Weights of a small sound classifier.
Model: 2.92M parameters, arch gmlp.
Training: 13400 steps, held-out accuracy 97%.
Data: trained on short read English sentences (LibriTTS-R), 26041 training examples, 32.9 epochs.
Rows from block 2 of a small sound classifier, named by matrix and row number. Rows with one number belong to one neuron. Each number is 128 + 24 x the weight over its row's rms, rounded and kept within 0 to 255. All counts start at 0. Numbers have three digits each.
After each neuron's rows are labels from the 100 clips, of 14976, where the neuron reaches its largest size: "responds to" is what is common among them. Only what is clearly more common there than usual is listed. The data: short read English sentences (LibriTTS-R). In brackets: how many of the 100.
# u: gMLP up (value half) (model.blocks.2.mixer.u.weight, 336x256), inputs 0-127
# v: gMLP up (gate half) (model.blocks.2.mixer.v.weight, 336x256), inputs 0-127
# out: gMLP down (model.blocks.2.mixer.out.weight, 256x336, transposed), outputs 0-127

u.248:057176056118106122136129120121133112097089108136154119124140127112144121134110127096139121123135123127085097126175179131116145134154118082106118174125162114113135143121136157107154109160125116121088111137092134095134128075136160091129134134126123130156085145178130109133130130162150145136150132101104112096153095142107110105108125152124130106120120097130099102144113143155102118093105
v.248:156143132135095107157139142129172094146112092081138142089124131105168122104089123158127155128173128128124107140111121110143108171146112111124113125124075133118150165121119149107094115070128145147128071118108122138119115145173095104073089140095116134134142131117190081150081132133101120138120130107139141122142110122141138149103106106133114128137153145109072135142125147155127119149134
out.248:138129134079122151097108145138147113153107106125179138159117130156148121080148143121117177118136112119116096129102108122103118085113126108107110119157201112183138087160138108121104158170074130117096139151115108149131129125157145079140120114129121184164088115146139103125124058149139159146139076110151154119106067134134104150123153158119109132145132154135106149129111095133114149106130
responds to: voice: male (89)

u.200:101128087157133107133149152174119119120086124097081154144149090116167129112111097178102146132121122132166122159145149137119159127111153143144084110130124076144137133103128145151108148138142119129125141123154136167170100114113151140105121104115139165109110115085120138135094162112148100114129182133170110125106117097102117086100144154141151116136168139141149118127127124098195123108149
v.200:123090164133138153112175102124118123129173130127109133122148118107149132138144153117119168129135134132156116102091123160141143150088156137145166159133141131142148125104142102115137169165156094152069138096166121157117111108115140124145095087102123143149140103133104113140128155142129105116146126065147160117089131097104134117132162151119096130097149130112103140076155114120164130110089
out.200:103135128131090157105142123106132113125082121103118128122130141118126083136152134108133144122143094171120103101107100141130110106093130109130107136146097137106141113131097118121117098141071098151105130098182130123116130125118143092130124139151106124104135111132116104124148163134090090150080101151116158137176136167160137124181102098124108131079089148115129133142085104168149093109187
responds to: voice: female (100)

u.38:099112155140123127158076120115167118111141137119115166122158100098159189158094124102100137089096118097103126147156098123101121132144090136115116094186107110132130109098147136140084113106164120097142144124153112130145154150130142154144162155126094131089111152139162110144116125167122156148133142129170112157148111121095101136108136118141105167091151130153153102122135116131132150163130
v.38:114163111089107148163091123121101116134083118136146127129096122167148068113153172136122140155143121080110121107108109105118073150135154123140133112125158121080116134128132105117147111076111117140187098147124135124187122136130118108106116129111159117086106108104138132182109105138075142098123141137148157107137113119166140121128158119170149154107089140092150144122144128109131146119137
out.38:144146103140158117100123125115078117157090113115116110144102075154119158170143132097139112093148132148092144163110115143160126109160165117088126108158166133125087106131092132136147161102147142131119173144112177084181111161123155131113137111117088162115150157105103137095110139102108150164098078152153107105142106156152118083133084122113100121111125122082134128103159123116086132115132
responds to: voice: female (88)

u.2:127114088113097136118150137126140089114157165122100151133085109139192129151115122094102117117142174117096109122130134149101115117142085098122106105106101132116135150105149124148114150181127143167158138153097140133153100114108086152139144132116117098114141123138093140096137142133136163136157119120107110177097111104115152114117148123137159145074120156175129120168115112114096157145134
v.2:132108099141148125105096105093102156162112116118130093116117118137149135168155154142109129117155163146110124135113126127131156085102137109149138131122113105145155124143116127152119147110136150139184123154115136156119133138119161155143127104155177089156134138127153151122160110137094102126141135133143165135075147123152117077113102135155101152094153100086139158177067131129150140093192
out.2:132131117157121113123087100137110148099104136120110124071123120093111119134146133135107078126092100157095144101101109124142125108184151103160090113166142135099141092156143142160160157119143110127118127085152148089147114101123126117092109107117173128104130098163115119127164102106130141131138111161111089141156144150115137144126115122147100135134102137144130115130129111139138097099099
responds to: voice: female (94)

u.139:114146147135101156116118188112112200140132078120120102119155134129135133115201098181088121132143124123183135123150123097141109155137099147112104115165116152120119150149121142133154103114125099145135135108103164132128152166133130151094119156137132088128123114121121109122136158084132154120130172148096132113142149122145133124106106132142145144126118126126145132159122147138174165091149
v.139:135144148151107118122137108147103103130149109144151105129129129137093101156132140157140136114090127148114102137186081099133155140159114093098130106170093159107114137143146132132106137143156148161184151152135139103146078129137194100130135160114172112132084153130149156097126161128114105114122169090152105159119121161144136157137119111167116143133118133155170104141136148173107111134127
out.139:104122117137113098117037149133117122149147135135126143137125117168082133143106124143117129148168114115054097133129131125099133149151134136130138162167150125121150112105120110155130120122099073128107154114103112102078128109115173118148116098143121129127141091114137109116136103159166126105116125136130106121154150123136162157108153105123146083120120114117144105083113111121139090192156
responds to: voice: male (98)

u.251:117144144114097128140130128148133123100138115149104099144110116165122156167159113110132132114115153154189146142110151151129160119153147085109084133092122153141150128096096148122156141105102121116140114125098090158076126123138121143132139116132130103107127145097124160110149128117108090130153123146129124153148164104143107141121169142171120141150121108119179197089135125115134128133170
v.251:121153112087100127140113113137141100129139120153107142168137142116190126144130106139143119108147117084124108090179162179156121130114136089175102075130118100149122131127149144145115129153121113113127180159131105102177092109143171115126120124160111156146131131144079146126120150153122124114153137102102127116121155110120105105130166141142125170130161150135136122115128133122150158136161
out.251:145121129129098133101128176139128127169150137129139185166097127172116127130150141141139110111108117119127155106141137142146130140134106169143143108102155155109156113130090122146116102134159118168138117111107127080145155119106103129152110158136092190151140153136127160149160099096117184174132118158151140129131108131109118087153121115121131133133136200138120129156096091151139143151138
responds to: voice: female (100)

u.69:139118142159097128148135163121116156147134144089094104118112155119124105131130122143133151154124114142094144164116121113119117135107146178070093113117130144157107152119056162089107151176154114117139132138128155094131149152150157174146161152145128111103139101126089079111051130140122131118090161137152070108161097133118080126155130141145134131165107107136132146126129147098100106111123
v.69:127103122108111121082162184111110107135122138096118126142166122122117115138118133144100137151101107105135141116129125111155141135106133134151132146157101119151144123153135138154157141119120135107122114134154132088125095094140136087149105174115145144106093112131106147117146191138132139110111136199147086108109135137119103106147072129118135131112134154102147096166089151118126126108099
out.69:129115093124145124119120134093108081103118072105076097137118135168144134147124134114137110116138149147107165131144125145101114167140122117119093111068109132150110158149168150166167139147106147161126069101123110139143108139134142098121092114166149165099112120136092114113121156128103112133119175152117154134110116094141148175155114078156173152096104130114050134091116133139142121168092
responds to: voice: male (96)

u.281:160181122153108099091180096133156094145165110128120119121149106088113125146153142138117108166106144166129122113124156148137146156138157127128121149130149137142142143151105137107116094130133148126168109090114150128115094123118121163118137152120143122127121134101136140101152105133128166111148086123154132099146088123145105159122067100089125138059100119084094156117122150155134128114134
v.281:162115102107123138137117077111109123152136098129118085126114139148126125167181154137129128109145121126127160171109100171147151134144143115130143099099164130114151122154147133137133117183156110121142120123126166133111142158130130112099119107110153127112125091120146102118103142131149101108082125157119110131126163156145134132116137150185106128117081153138181155088162167147118160128174
out.281:130147147143124113112145086130110140110115165145142119119112148117133116120113125118121114104098131145123134105093144104081100151155097138111122135119126164087126122105122153139114139122112163118150112123148144140136137115160129140116117164109117123135140141158167110128154135105141138151109094117128130138140115168149132113117174093075134177165125102129113127118098161093076100136102
responds to: voice: male (72)

u.326:174130148132092140114117117136115134115098152155109146097102167135108140100127115085139168115143184071115149134094111117132154125153158123092122136126123187130171162128172099123101129138106160143156112158104098128085146145129163164117178093140128132146145116144113124143169127133104126153119088145144130128162137156136110155124117131079145164113167162109097107126159108167112147131108
v.326:144156116125134098097145108097127102132145150145154146108121135135166106109107107095133146122113127110112112099102119102132053153145108094183143124145125138188130179141160157114122131124157143134125154105104154121147116143141115126100174166088154143138120128065137147161109124124151189130118151083126134150135164090138102129103170145107060100118151122152117133144131141150165094096146
out.326:191133109119129131084162119106114129083095155093165129108127130119116110116048099125196092124119151166136119150129131129093102163183103107131104117145139170143137142127140118132176117165135101117108123130133129130184123136160117143112101160155129099085137115107134104115156134124109145092118121089128116125104135119102109122101112152132137134156119167118116101136138173142125169101135
responds to: voice: male (74)

u.296:132172124121117132106105156132078079155143141159127144144125101188149146119142183140088131112149097113123111135159085140141144141125141112126104124145096145150118074138136080127157107128128071113109103123134183127124109142149149165142097132137086134142165093157141105137118162158133151125115130102105136110124144101132147127173150125121129098127137110139134146167131111154112128115110
v.296:150089124179116140094139087102078110153133123152161088164127164115142131083105102147119127135137166148137135142204107123145118114124087116108159138130142178112114133104121119119150123127127174120147133184115124105099129092135118126113108139150121113098106134154103120091115132114144122153121178116125113151128114118112144117138139102189145124101115131110126131152069128167138055190130
out.296:134104152122127138129078092128091111148092128172114142160165175158162147086107103145139109132144083114136159139141108141149126175124153133106141100133102110118125091149123131133131147090149128145145135168144139119096142117110155146112122118137122119141137105086088173137136148122129142156185114126186191134166141104123156128156144112139105096093139113119099146151137165127114124093133
responds to: voice: male (98)

u.123:077138113132146077104233155151158140102108129119124127135137110126145148101141126160112122152098154121137164119158120118140129170118142092131093150101135099150112131125140157133150124117131121143133113109120139116122129114101138103120098118139112158127150158152109114131084128106131163127175144180149141120141136165137139134131126148147136144136121109186164144140128150135138084115112
v.123:164120077124122138122121127168145107114123123114122145107139133127179110159137125114122148139112137154145131118132104151142111149109140134151134145158145094081111138134167123140082117097184103077147160118138147158111124122150095134135122136103179124124100145111131131105149118211106148100119102117103144141162148121126157109101076121154168147115162122130157158090147071122159121112149
out.123:158109152145143097111141145103108172084122143141099145128158138111138148132064130137158123148134137159120140106115119089126111181103114145145136128119129122112134147107128175145140128111144101168160140122115146125164174125128124132091109096121134075136149177134129125130129150152116142156098101138157128118170152121143152173138115125080102097134117154127164152105124133181127146136134
responds to: voice: female (97)

u.169:109113152146144145162153100165098126136138107103138187092077176106150103086132179146120151147090059135121171140130098128136099126149134139120133116117159123085138147127124104155128128121077109084100137134117168114141155096126113138145120131155142122143136090111138140136114103121159143139170099115130168113134162137111134162127105136126137070108109148151145099119136133096168148142142
v.169:123118153098172128096086082084111114105129124124167139120134135131153154109166141136127088105161146129083162120114142103137173129119112120134114116103137095138155125112106097169107137101182175175166125129120106138139124112151138159170130111103138104116148107137133126155171138147153144103094135069137133153110140136148131105129147111100117095125093123102115105116101142174120141152145
out.169:148099120144102135122136155068099139141103134131159151127128134161125113163158127111137130099130164125141147130100169124161109146140112134159119127112144120116153152147093124105107134156190157161122141132131147089126144138138119098111149132141112114114093146164102096136120152110096096126123136178133157093145142138130141110148150142171171132166147095173151128160105125121164109140124
responds to: voice: female (95)

u.167:170123129101173089149133099117132115117157116105108146122184133130100128159093149144109167167144109121114112132124132147133120179105088103132180112128137150115097123125167117139126131134104119121133071150119172167119108107179100134141110115142107106146132128134128154092161166176136125137133140143161130151130101117144107114101122097127114128114106140074117089101110139119133143118163
v.167:148155140143103158145157120138157161122052092144165110140100131106103131126171137118071115140127161128125120153150137103108125131156110165152096151119132129146109112158111133140142124159101095118109138141140148123145133125113125127159132137114180122150123146115133182136107095141109152135139139123137103105124109142159156117126126118111169121095119119103150129123116160176183160121171
out.167:123155173127134146112174097144100121137134109154118050167128122124169104097116119130133070137147137136116129118165139137131110146087181139142138130103145115158145120137123132083129169141079129147116115127138139130151194152111125128130114173166132110145126125143128179129097119164124128111140115103133095096089157152071126145161121123099126115142113128134150164181151104098149134080108
responds to: voice: female (100)

u.297:145158124132147115162128054113150109100127110159094114136066120122152136133132118136146122147114110163129139141179158123122134160139150142155143150153138142137075165176101104141114144149109149099159096163145117105131156125139082105109096142149131118128128128145127112123138087122124136116129132140079075150149128141118136123114126089145137143148115110136106156133099081150134152115113
v.297:167135111140134177098128113146079070114152095110122155158148116128125121118116159128091133080141100125132138084153160121104095127135157120137149115126096162150131131118129071101088138144131162114112092115140158171182088107150159100096143120100111133143141133125085172120058157120104114147109135135089155078162123121100153114101091157151104116137085109160120127148117131122127104139122
out.297:097097138131170147124129164102079149126137143126116128102125181121129086125184129167143118094121120130170159147141136154092103141140124126137138128107137118114096101145136147096131111121118124124129129117129137095164077136120132138093132153074125104156111108126138156125139156114133113104134136134150115110129098147162132151139119140130133137165146120078143117128107174161122125138144
responds to: voice: male (95)

u.49:132080143112087092160096125149147097157102153133166121130123093141148120098089095115125118110073137127101147147154171185135110159098108135149129121143128117160121110132119116127122157129155150152116129117161155122114161147119101136110121080105122131142150091164111088155106128176114116176153138136173149119094077123132130100140133168128173139160114138045104146153124125060151108105158
v.49:114113114114122137099149135125125145165158151149143114146153110148136128143076082152155100124136097158159142153115145111147184127126117100107162130140122117151128137136143113104174144142127076114106139120115103126103110160122146137085117086113131088108094121189128159121151100088103069159143111147151122154086090096089142124138104131126117110138121113125120122106111126165140126138125
out.49:136131149095073130124104182101128139108133082120099152138130163075159131129105124095098156088106110129130144124122099111127154129113170077102115134155150156120141133125125137120105157131160128127128115145119162125117109154117139122118163128109145147151117134113088121099169150125188151121106113153130111121154166105107112162145116128131121130125139078105106160138110120151154095114132
responds to: voice: male (98)