Rows from block 7, named by matrix and row number. Rows with one number belong to one neuron. Each number is 128 + 32 x the weight over its row's rms, rounded and kept within 0 to 255. All counts start at 0. Numbers have three digits each. After the name is the row's rms in percent of the matrix's.
# u: gMLP up (value half) (model.blocks.7.mixer.u.weight, 336x256), inputs 86-171
# v: gMLP up (gate half) (model.blocks.7.mixer.v.weight, 336x256), inputs 86-171
# out: gMLP down (model.blocks.7.mixer.out.weight, 256x336, transposed), outputs 86-171
u.127 101:126126143181157088102116050157147079086134160121058144041107103129125114125049159102108169077096086177063107106096082157144092130125068142132154070126152196094209136192112145141123114106165145128193127156154136119121109123119139115151124117078161119110141133
u.128 088:057158129074111143073121106166105109100099128185193087144139100126128147140088115117162095132122145130159174153214104081074129100127122170093173113109140154149179096141096100098129153127126144132156114143135122079098154145198130098091167198104204163109136042
u.129 103:101133128126149130121162201082152199173150109141146159084176138191178190181149158083131106158200109092117144116126132113082084130110131165147176127171150146132107072131141125156106104126086111166088124112089178158120125193108098148099112149147125149159180089
u.130 098:123052103133156172107105117085111105103123119089182207185093132111158113154129115180110142122098132138107123158101074103111113131112189168133131102082094162109151147111156094134142142132112108144050139132138095156130145084078149146142118182130109138157154108
u.131 106:143078136090106114140135182103109134119184159132103137103126172109111108055142156144178134063133154127142142102095146055062127131162116155155142147090110157105143167112093077058130062100143157152119141144127141160062129091079136110070103140099134138066086194
u.132 110:101123141125111117122150181129130091144165081079105096145113180194170149063193172109091078148127141138136152100095161139168102147110155113133139149099152177121085129148128110147079161135165097125077133150115143117119121135131125178143068085129149137143166085
u.133 095:101142116122204115116129149111103124113125117171138087084093129126131139098166086127152103088090113202127150164104156118150135157107130163184112116125078147114080153098093108117172147118177094069101086095116136112097172156073075176106181202165121100044142148
u.134 108:176115138127094100169127118121178111090119147124066074105153097143117089127106180122116134126155121098129129114138145101103155122141152113102128146131098115140053070101099112160091057146112215124120100133122110196113113119124097115126136104149131158167141109
u.135 095:110092161091122090131085132158126162114162113066140120086171125069131124174149150172108036121126088122086128106127102059133162126118136188098104117207165186170096096074123128194113148148108158108167073132166137143099119149123116122119153127187178063131169108
u.136 113:119133144149159125073172095110119143131115132159100125117117177140049126112160128142109081151160082148174079185123192094084118126115116092130138130122134086140109177098188104171130130095137080117117174174150115133158116079137136081161144167194098126143136132
u.137 089:084184202133146161064116118119088064079140107198102120155087190121130124097156145167180108143082142119118079141159131148132149107086094094146168080154203109184128050126120112047154141110203128117087138144081078158148119123154100148114144128141154126117158171
u.138 092:157143127119158113131114165110167125119090112160115074117147115187132042138107149124113136175145131160181150073129189124091115059154130124143104135201141153030129136148165187122148159168161154165168116133151098143132147129151071147132165153203087154189119152
u.139 109:137143170158068132174177097134130135153112089115093164131214137100146161120134099148117147118126144072132156067166111091118113113140132033119101139096104131112099131130132106110152055173120077175134182177098174144135171132056109112092132195139176127172195136
u.140 098:182172103082157184114103173116136165133201117114152169187135078127110123181098124128160128175135150120191132067070121137158149093142142141100141136102109143104088095100107121117159139152177154110192106142145121096177146161118153178148147110153138096200099180
u.141 089:125135044170113144100112112097039185089133074133125108162101140139136144128137175139142173191112092172159126138125092079182108054087086159090117135168083173086127097152167118148088097103093087152108110084120128096126141127104160150149143133073115135122066093
u.142 085:169143153097027125055181094132124107110139170110064126092099087146134119113135168136090128188120131160106124107084206093159119112073130163116063119163148122157100123172152126158173111157096088089149168119106037144167123142124103111157153155128114106099114101
u.143 105:142198150149150108120149056105116152188148101158174142125105194070170127175102128134093087142134132127086087105137086152123089107132142153125142132140091077088124135185155108150127214107146113152176111105090116159160086120128112162125127075127111127125098124
u.144 099:171135122106122092095159096142116132091142115178085107077111146135082146170136111126129171142140138104121059155120084165097107162096109162095103097113125149132098114085125078197154103146143183076088117128105168106082234084085152122133133170166144097140168155
u.145 104:153100106087137078108118144180119071118104077128151114152157045162129155126084132150117102107109146132126099132130144094135110154118154152169146146134090148091129075101123141093174087149169163158141177143159121143200140090087089156160114051201179132102161136
u.146 096:121200125134088095113149163172089096082118107111119144128160108149112104110128161136137140097101133156124105089150123164111074092128136169102188149142114141103113173150151135106096081124131156145132135125048112149118090117145123156105140142105129117144112128
u.147 099:170096076105153114113158159096161153129161052176087135123092115129117096115140119128098161142196092125131116205130147135084079152135133086084076122170080152122133114064165154169133130167131134095129100104151165119107169167123132168088136141129159161103114094
u.148 096:194087151145137128109157148143097116143164117133168119149100163118109084156104124158119133113098108088132139150195144154167181178157218177126115173136122089130149183135148107123068202162180049085145097127092138154169140100126059138122094120155095143181121144
u.149 101:135117194153142125156110141134061103085176114204105127146168109048110091118128083118084091149100091173126094162122151087077124134083106127121123154193150169120175134169138136073087117069111146124124158082145114143187134152105199088128138158132106120123141125
u.150 096:148187134130144111094136088145089078163108158158115163152127170154195072098116178111159139117132121182108168114114108093062123124125153158186087147125124130086138150147126090141119133158154059167164139166117139098137054140162099156089155125129107165096070121
v.127 102:086094142080131219166162088127129138141116098110128159125109117169145169128181120120121145125173116151081133154149146084108151084148157114074137152150168186130136129079108089118150115155103170111088147125169145069134153169103182085151091153116109109119132100
v.128 095:139144080154166162114115104115055094141167085166094134148134158117169196117152151121138130127112169197162136094112153120107133096149168175101201154186117125174153152108065166190145157080152110072114120145106128111147177127153158166135114103164124172098129124
v.129 110:091106129088115175168068080148123138082129101087131117119129205152111133096124150092140083127121141126139118153162160144143185094224108151099114085123147130133128167110150148084170138160144148026151215114132138137117095123160095091147079131126087114118114172
v.130 096:175129098124113118136126110120143104086153191122118183115137140137170111180137117116089076169126034093109120089101082090153118124138140152133097181137128160160174182069159111161130115092091130133143109145210099156136162070136171155140192153231124121146132143
v.131 108:087091170133122104094148101190186127161125177125150096134056152067110158083095103140134132138109135152195108077159135169117126115102119136127106095116147157076068160167138126102077114171090151111214049190120095125112126119109146133121190142180137117076211127
v.132 111:141061117098130152057082171099111156149180172086147151113155123124098113095169131118090135103105166156134110156114097166116077184108104155108142084157122099140105107126195141093103144109111086163140090130065118169186121159097155113115172098118089145096129083
v.133 099:113080123107091094150101106182132177132137125140123086157137179158120145123077152082166144079165123150139111131149147095172150159147222077097127149087178127092146177106135180084132077124133153124134178134085135118148118084174189115101067108136110149100175150
v.134 109:118107154110114147076080140097195133155094165045074189106113097130153146124110135154125133199147118094170133194141171108147154153115178169124121118120147156147099122096122226116116074131127174113151117120060149225147197114087167172113131133123088138143117173
v.135 104:080139134115148123125121181150145179107192108140119152145123066153100163158162090107144104111166090113182112119120143178078122154133152186112177141122101173087131138185135144158150142113213125153167087140119144124147129095103133187129148085159145161142102163
v.136 093:155166098167136108081144165114109087149079185161155149183094122160151102155154104164083159140148163156136104132137157133098140065111131147105115165101065084134076131136109156113167125140122166131102146125138174119169134118095089155146179161134094160100167095
v.137 096:100106095161120151071110100128137090115125120088126105174153103148060119050105125136154124142111111125136124146133151100125125220086075111115141158204169153145130103122133150143100069120156094115150113170098132140090114132159142167164104191131130130172085120
v.138 094:133127171128115097125167102096085120110169152112122055094144136158164088093153101113136099242161115144162130171132149131130121081168075100115118151137108066147203153153176132102112119108176098098172116119126086133119129087151113095094079129089129167119119103
v.139 102:133108104046100127129092157149080161152137087068110076155104113079125093124127124141122130109181135138090124111092092085162147065108096134162164106142140191125198108147098119070152170120135152158104155182087124111151140126049123159138123112132099162135096160
v.140 096:161102129084126161180142091052214152111165151133171153125145164190110109164120147085131119151160150153132137123075165144148122135104139119117099124127131108185150106166169105153136096135124171182112126145076142118111086159141125111111105140161096097094136169
v.141 095:148167160102142084154101071112119133130129135118123124129147079093137129122086135104185107079131097098100127102121100093099084078123135129223165116130108154085107174101122120112141129114137110180113138141137123121134096133119091171175151162091139125162108115
v.142 090:155141163126075093156087130135132090113173136141102111173115157151158182126187155096097106096098101173107116180086081134081120122140095111140100044137119143132120110075117158146136086187165135125142182134146113129145108129136142087113154164147129163074097082
v.143 115:115149139151173208118087111148171125139159151144096122077161088204181136120150074091179097135131079138151142169119094125111096163133117161170130151101120174138134111116171144107130132152133110142126115090091178137191116131068084078112145204132164083079141106
v.144 103:136146136176102160154071231162102141236104114116137128062148116092146120104114186126132127194069070127136135111148180119052116146114151144169151123086129102144148094096115142183112165149099162085095155121137172126169144119133088156152092112127143122203136107
v.145 103:110116137130138099124138189079128163150121088116153068132177150142131124103132120135140150123134118138178196142163081065135143137066093130155180125137129118091162117104121150104191025150137119154134162144134237099081140107143134083157101138104108141125091123
v.146 093:195139132144144120083096057120115137160202107149144159147174158139144094123143075073138110117126084185129237063197179103082079062188210090143182079102123124119068107125133150157169162134159070126140137076168129090140119099122180104143107145156120142106184136
v.147 099:181131115142129093121059069113124080144085093144118125151128141121091118133129141130101091157107087160170064070098212195121127169125113181185094106146133134120148162208129184145175128142129120104115143112165129111109141046128123131155124185122131122169096145
v.148 088:112149130154109153109094161103117159104135149139119207041177106208072190141120171135091158132115062095133098127176140097085131111174135131161172157177119148101154145158111171130100143129097205148149164143092111130092143126094113123119109227130109120124173131
v.149 105:125161108053157085127079141150095097091148108125099102130182111112126121088088141121119104078141144142111110184065171146143101137114170185140085111054136215102116159102131140142150162208136132111138158111099100082212132170097154090132134106166092129057084149
v.150 092:170164196133147139137117105108120160157124147086158161084128193096175122088155130118144130142102125167083123122166169145150122179099149151129109114112075131185138217177130147113113208104116130134134123160157133176113124140104125125162127143188067126129111141
out.127 097:149130136143125161164080143150125073117138116066158178158160159135091143043122108139079123146083093156117171110153140180146131100086120142183135136134121106124164138117162122134153121080203137068110147097127144145148161123117147142157199157208132102119124122
out.128 090:151159098114150146129137148107117094147171121169111080114122107135142159090144127127103175127083123139127136080148091163174149215097105097152158147052073183099080117111115137119093154100098155100126083132126101116138136154053068095103121126071161111101185105
out.129 112:137103169085129132130186088112107122158151127157112117152087116106057145144155156153153160168096070183105122141152148108117152124119149181137139133124135124104086133166127101122132116101106080111162112136111092149102114145088097140134113153136047108139107151
out.130 088:041095128098131142098159163137104180125138107180185076189158127119110162033121150121086091136153156165085137165113154123071098134094128149125147112227115102134133082119106119142137096115153181069066123152061164173145157161199116101150129073038168125144086177
out.131 101:107165124140090173082166118143155155097112118171140111106122159133138161093132120178101108104162118100159149159148175122169140110101139112052163081144168092165136132206166109147159115142127079111183157132160175096160156061101111103161101119093133152133057064
out.132 104:140061103132162123170150086173178121133039157073090202191172196129104115113153183090140174129072184128143145127112112129156101107123156111130083149140139093101138126160185129145130119171121180119116093154097157124160157132161139141135125124157105166155106130
out.133 094:150167130106122100113116138076102128147168129067134117160167132096152118048099189097115069160161095127094109130136145184211043138155105135133133138127106121132130088162139101156122146096130203138164117159179137147144083165111132097134121164124156181134108095
out.134 123:121156131064128192141113124154115123144125116087112133104130117193158120169163065153067157143142110137067077162171149144158141123076158211173106090109196138146105167116151142164172101134129064093107162116114111094157152114131110057127106121050094178111141134
out.135 103:115171068097132100111142087149134164119066094105154132114111192131112077093072106120152164160139169125170156110083107129144079129086089113087109154137146093171058143136153134118092103155071100075163114116123176124153117176089108133096109156184128128114115062
out.136 107:081141161102116131126143166156123152138082163114111170136090076194129067168115107048125122198152116096172101079074147084122158122123135100047160152146150161142105136128128128189132149122132187091118120134115116102131080122155115148155115144104182181090069152
out.137 092:145134153143134150163136100124144171100134083114109129085102104120150106119158136152140222159167107130132114124122094157097102152081183103127043121114087112067125138082125154130127130113126102126143154101099095116047146047150156056200105137170163116150142108
out.138 092:072091137051081067108048111164162131175094073086115182083106139079096077128138112140077149131171150116190104118063154136096113185129129135093053124099170158090139134087116149148141104169143149117164085102115086124087104135136110130132148114162107122131110156
out.139 111:132145121124079144119121112175146129112145110141132146064137157118173140108119147120130157078091109145159135127151172131110111108162126090066213113160104128137091209179100128083103140098112120172106128114110101111110075163095148115130141076185136169142152120
out.140 121:121132082132130158114104108102095176135144097142147112113162130164147074151108142128101140100199132118153115158113107112160162178126129093102126137107168154190095153129175122107095120172144133062145076099091178113111107115183173094078103100123189074122193133
out.141 092:067072128147118152110137129134143072139086086169127105111175148131139057109128120135118138072099160133145107120135147152141071131129176124115123128092134118142150191127097152140131119094177106110147124127122096155135163109067093223084113207172100127158118157
out.142 085:117122098133141122142130132105112138123116139147116101096099145166145139177160121156113185143069141152141108118142129201169094191122100110083144077180140103132137126170135110141135150133171157106122108088122133152160136176146078184179099133184102121173211120
out.143 099:140095124166127136067081081106113198150104128122158074174107133123138155139144136119126132114080100172067133078139088192137147127122113126079090129174188153125036118143140140118069095118132123090122104124123112146172149169137122103140184144184114110092148164
out.144 093:090086176148144116128154178181102120098116096080115161147143115108118049129139117182085127089056088192059130138131153127115166112138183137127057150106077104134187105129150117130107145180120107146151127130141079096188092138085127107102139134210160116182127104
out.145 099:146152134112163080111184099134092148148116129102132145143140142100125107137136125170141235156124049131172106161142077134075130147131127127130209084136169100089160160180115161167111137146062188112179142132057115119096106159167141178133097173164134156104147138
out.146 088:144095094145063150122113153159141062115100110118173146116161088096106156099138118128073106130197148158095104088157094072123118082126099102119147080153132101094152127137119142137192129069156102086195105129148081080133160177100143105083145071149138165117139119
out.147 108:067206085121159109126198158119164114086063135120155058139077122135171126162091151128108102111116086096105111138038132157129089136126140151153161110128156012152097140144077148083136164149143178149132078123128099150113158084055122112174138164074079136126168147
out.148 088:083091094063150176157097071106081113104114136121163121169147107064131151136129149114170131158145102150152176115188073162099075161082100155080112125143136161116096129080148131144113102162124132159182157182130124113103136125169117130222113166095156137206088097
out.149 105:107149144097160110092136103173100181183163146152091085146112156088124167144169098144180132141108113134198094097113088150128193149122163115160083073111091083152138086073112143112089135099144094118165144123159137121112101116108097146107164125141126116158108073
out.150 081:155077154142089123027181140150167131110174135088123059142100149158086197139135149162151085128100134115127104109137142151158112125107083121168150163110148134153131134100130169154121144117115226075134154141151096162068183141136131094077176125135186047158138150